Rows from block 5, named by matrix and row number. Rows with one number belong to one channel. Each number is 128 + 24 x the weight over its row's rms, rounded and kept within 0 to 255. All counts start at 0. Numbers have three digits each. After the name is the row's rms in percent of the matrix's.
# filt: filter width-3 conv (model.blocks.5.filt.weight, 256x256x3), inputs 216-239, a 3 kernel for each
# gate: gate width-3 conv (model.blocks.5.gate.weight, 256x256x3), inputs 216-239, a 3 kernel for each
filt.146 101:150153150108107116138143140122120123131131132104096099098093102129124132147146144137140134121125121101108101114120112128131125107109110154139150103117107121131115100104102148146143204199203140141141128123122125121119
gate.146 098:129132125113107118141151147162170147148161146152136141135131132119127109117114141119138134117124118141136120123134111114126125164182172133139135103091084111137144142155139115100114127122130105083107178203190138150140
filt.147 101:102112105102119122142117123110139122108121107152162155133144146066105093153135151114093113090115117118130123038092086088117116147126127123133128117131126114118128127121128145145142150124120137142135150127133113123133
gate.147 101:121137119120098111120134121170158162178164166116107114095087099138143135111111117106108102136124121141140130132137113116121110155161151138145154124118106132127130158153146078073086127147139100091110158170161166151169
filt.148 096:130136119131135131134138143163137148190175183116119126132131128152133124121131138147143148139148131115113100123128101130142118146142144156123142065115095155150158138144135095102103109112122098101105169160176158139150
gate.148 099:149134146142145129138150137104102111133124141119141128120123128101093104132124124139124132138133131103136113146147143150130149145137152075050079122153122143120134184176179109114107123122120087106086142133151081070079
filt.149 096:132127123111120111155150154171146153186174183136138141123133129124116116137150149128139134130126136123104114118107115108119117146149144141135136099098102142153151144148144108107117140125131115105117180179181147135143
gate.149 104:159169172160145144086108102114124116124128124122129116151148142122133127105108100126121125153160149131141137167177184163153159123126133098097099133143142136127125157151166137132127100120115131125115098110108113109101
filt.150 105:122106128098121095160134156100124099123104121054096052101113102123117121154133148169134166100111109086133083118128126144118148121133126132104127126171132129109131149140148127125126150124147102118095139126140101123093
gate.150 099:119129122130116136119130125121116108133121130155143146149139147159142149134126140127120142113111113108125102087102095126120133135144150228167208096133097145133160099122112123122116106118106133121121133141145142122137
filt.151 101:153144140142145155121124114135137135122123116132127132147149154181185178123119116141148140134129128135131146146142140169159154089085097166184169122117122117121114096089101155149150129127122157156159093097097115125121
gate.151 104:112102116109103110144136141135125143166138174097106102062072071141143147149160158118098111136123139102118096106097105119108121109109117130141136130148121125105121126110133110118108148145141124134120139127142147138149
filt.152 104:131141118155159154100094098108121109118130113108119120129135133122144132140129135178152165143148137097102103114126112131133127116112116147147148088096103204182194128112112148141147129121116153152158115115109133144147
gate.152 102:093097099127124140139142132113132109130130118148151153119129126112125109132129134129117136107107104131143127073093070097100099139138138152146147104114104130131141108116109131124130152142145149144153135137134119124121
filt.153 102:113128116110116114113118126110114108064076077183150148163152149120116120142135133089109118097107096145130138110120109114132116112115118122118130178161153080096079089115105167158164112123133155140149113116116120114109
gate.153 100:130127121094092102131139130149147143148162149110098102101087099149165139110115115116113130091116100149141137125131115108127106156137152163158161109121094099110122150137141106103108147159154105107108153148155141149148
filt.154 099:134122136155164162153132153145164139172155169098136090122137125125156126134114113173141188149152155120154134135147149126120128136129149128128121087125086200166190160128166112115107125104124109129103174141178142170140
gate.154 099:143144141127122132136144135127104117134130130135118130140128142093070077121148126135138152136139131140123134153147146132139133150142157082051076129143124147147148162174174120128125127139123116111110146148148109105106
filt.155 104:157165167103096098147156152141134134141150145101074090124109121142148140139144136121130124134128128115102114156149158146149142111115117113124118154142151110099103132134135129124127142164154111111113122127127115107108
gate.155 101:148170143117111121123117118125147123129139125131136136119137122162172162127129126115099120114123110147133139123126120117138114108095109172179179121108114122109119091094084140150145167161159154156158118110115120119121
filt.156 099:116125106107102112141135140117116120095088094115108117109107110150138152106092102128129125092088094166168167145150141098100098163169152125118128167162167095098103121130117106105110125140125108107119143144134115123136
gate.156 098:179190181113118120162182153158152164185185179144123148131112133154159162126138124128131119148167141110106120142146137151167152129120131148128150073082068155165156129130126111107113138159132114122122167155161115102118
filt.157 097:123104117113130107128134137147115139134122135143137143141142143116089103132140146113141132123127116131140124132128123114113110138160157109061102146154142103140127147164154120120122106110106110109104151156173122115129
gate.157 103:154166156152148145126133134175180161208229191119124128123115122177199174099119123124110115166179168111114119140144144143161152133118126159151141072086088143154153149126132089090096113136121109119117145139142141141142
filt.158 104:114102107127127117127115131131139121117145113103091102093084087134133126081086089127137129121122117196164206160136156097095100156160159110134098170126181106124108142141143096093099127130133108104107142151144151169145
gate.158 103:127151129127121126144167143145089143155132152091033084097078099135115134120122127128179128148142139139134128138151120142154136138167144121093133131122117137183136158201156084077085143178144107076105137164146135104137
filt.159 099:172158158136136133086083089175173170144143138197190196192187186143136136109111114089095093148138142148141147159134139137131124128126127140155149105094103124125124134128124138137139079083094139145150116118117133140132
gate.159 103:105112115127134121127120129106132122070085077134140133137141131088092089141130138140132128116122116154155152121121125117118114119121116093109096149132152123122108112115116165156158164164166166167166102100102123131120
filt.160 097:117118125137117122126123126106135110103140108134108125123107120125142123100100100137135135129119125192144191165133169117108129139141143091145089154120153122116121126127140131110126160169160140121125115135121138156133
gate.160 101:124126134164151143095112101116096127098080108121117129134123138128119135118117134135138119137134152136156142125137133131126149103113086129101117129154152132124131112120114156154161121129119170169174077073065135118138
filt.161 099:119127116131139133142125150086116091101106094142159150185216184101120104141140137164149162103123113107102112104110119127147128153144147140144129108113126162154157125124124143144139098073091125124118155142147122113116
gate.161 099:145144154115101103136162150203167180178153161155149160133121134153114129129128137077087067160142156128137129139137138136116140120137122131102108127134144120109114126139130114114120133153138125113121138155139172132141
filt.162 098:128125135140134133095099097125099128122097117153159157189190196118107130147151144147145145133125139100119111110114117145139142087101095153133143102127108161151150107101106177184167093092093154157146112112118150121142
gate.162 098:141136133122138119144133142145164162135137143139149140127122113155160155142130129135114131155154152125134137131122135134122118084068090131143131128134129153129148086065082146151137140140143168186169124099133145153161
filt.163 100:132143138120110120124133129118129128113104112113109119146142146133135128112103109186174181110104110161172165154160156132125131137128137132138135127134128136107126131121134134139137148160148126131127134128133142129128
gate.163 102:132154139113134119149135143130144130144162145133132142108118114151161151159151161109096094132150146116092117105111107127142143092075076146159136116099136120112114080086077128135137162153154153157165127113110118112116
filt.164 102:147144154125132121135129136114105126110114131133122135144137144116115125157154147105124103145143145123114122138134145156159161057083081095096108160139149098118104126136133194189177135137138162158151069065077088098096
gate.164 102:129144137059031067158165157123141142114124129132129144124118129121141135158159147104080093094092102131137141121125129113116117128118126130137135141150133087068077126113119142143139166169156129127129140140145089095089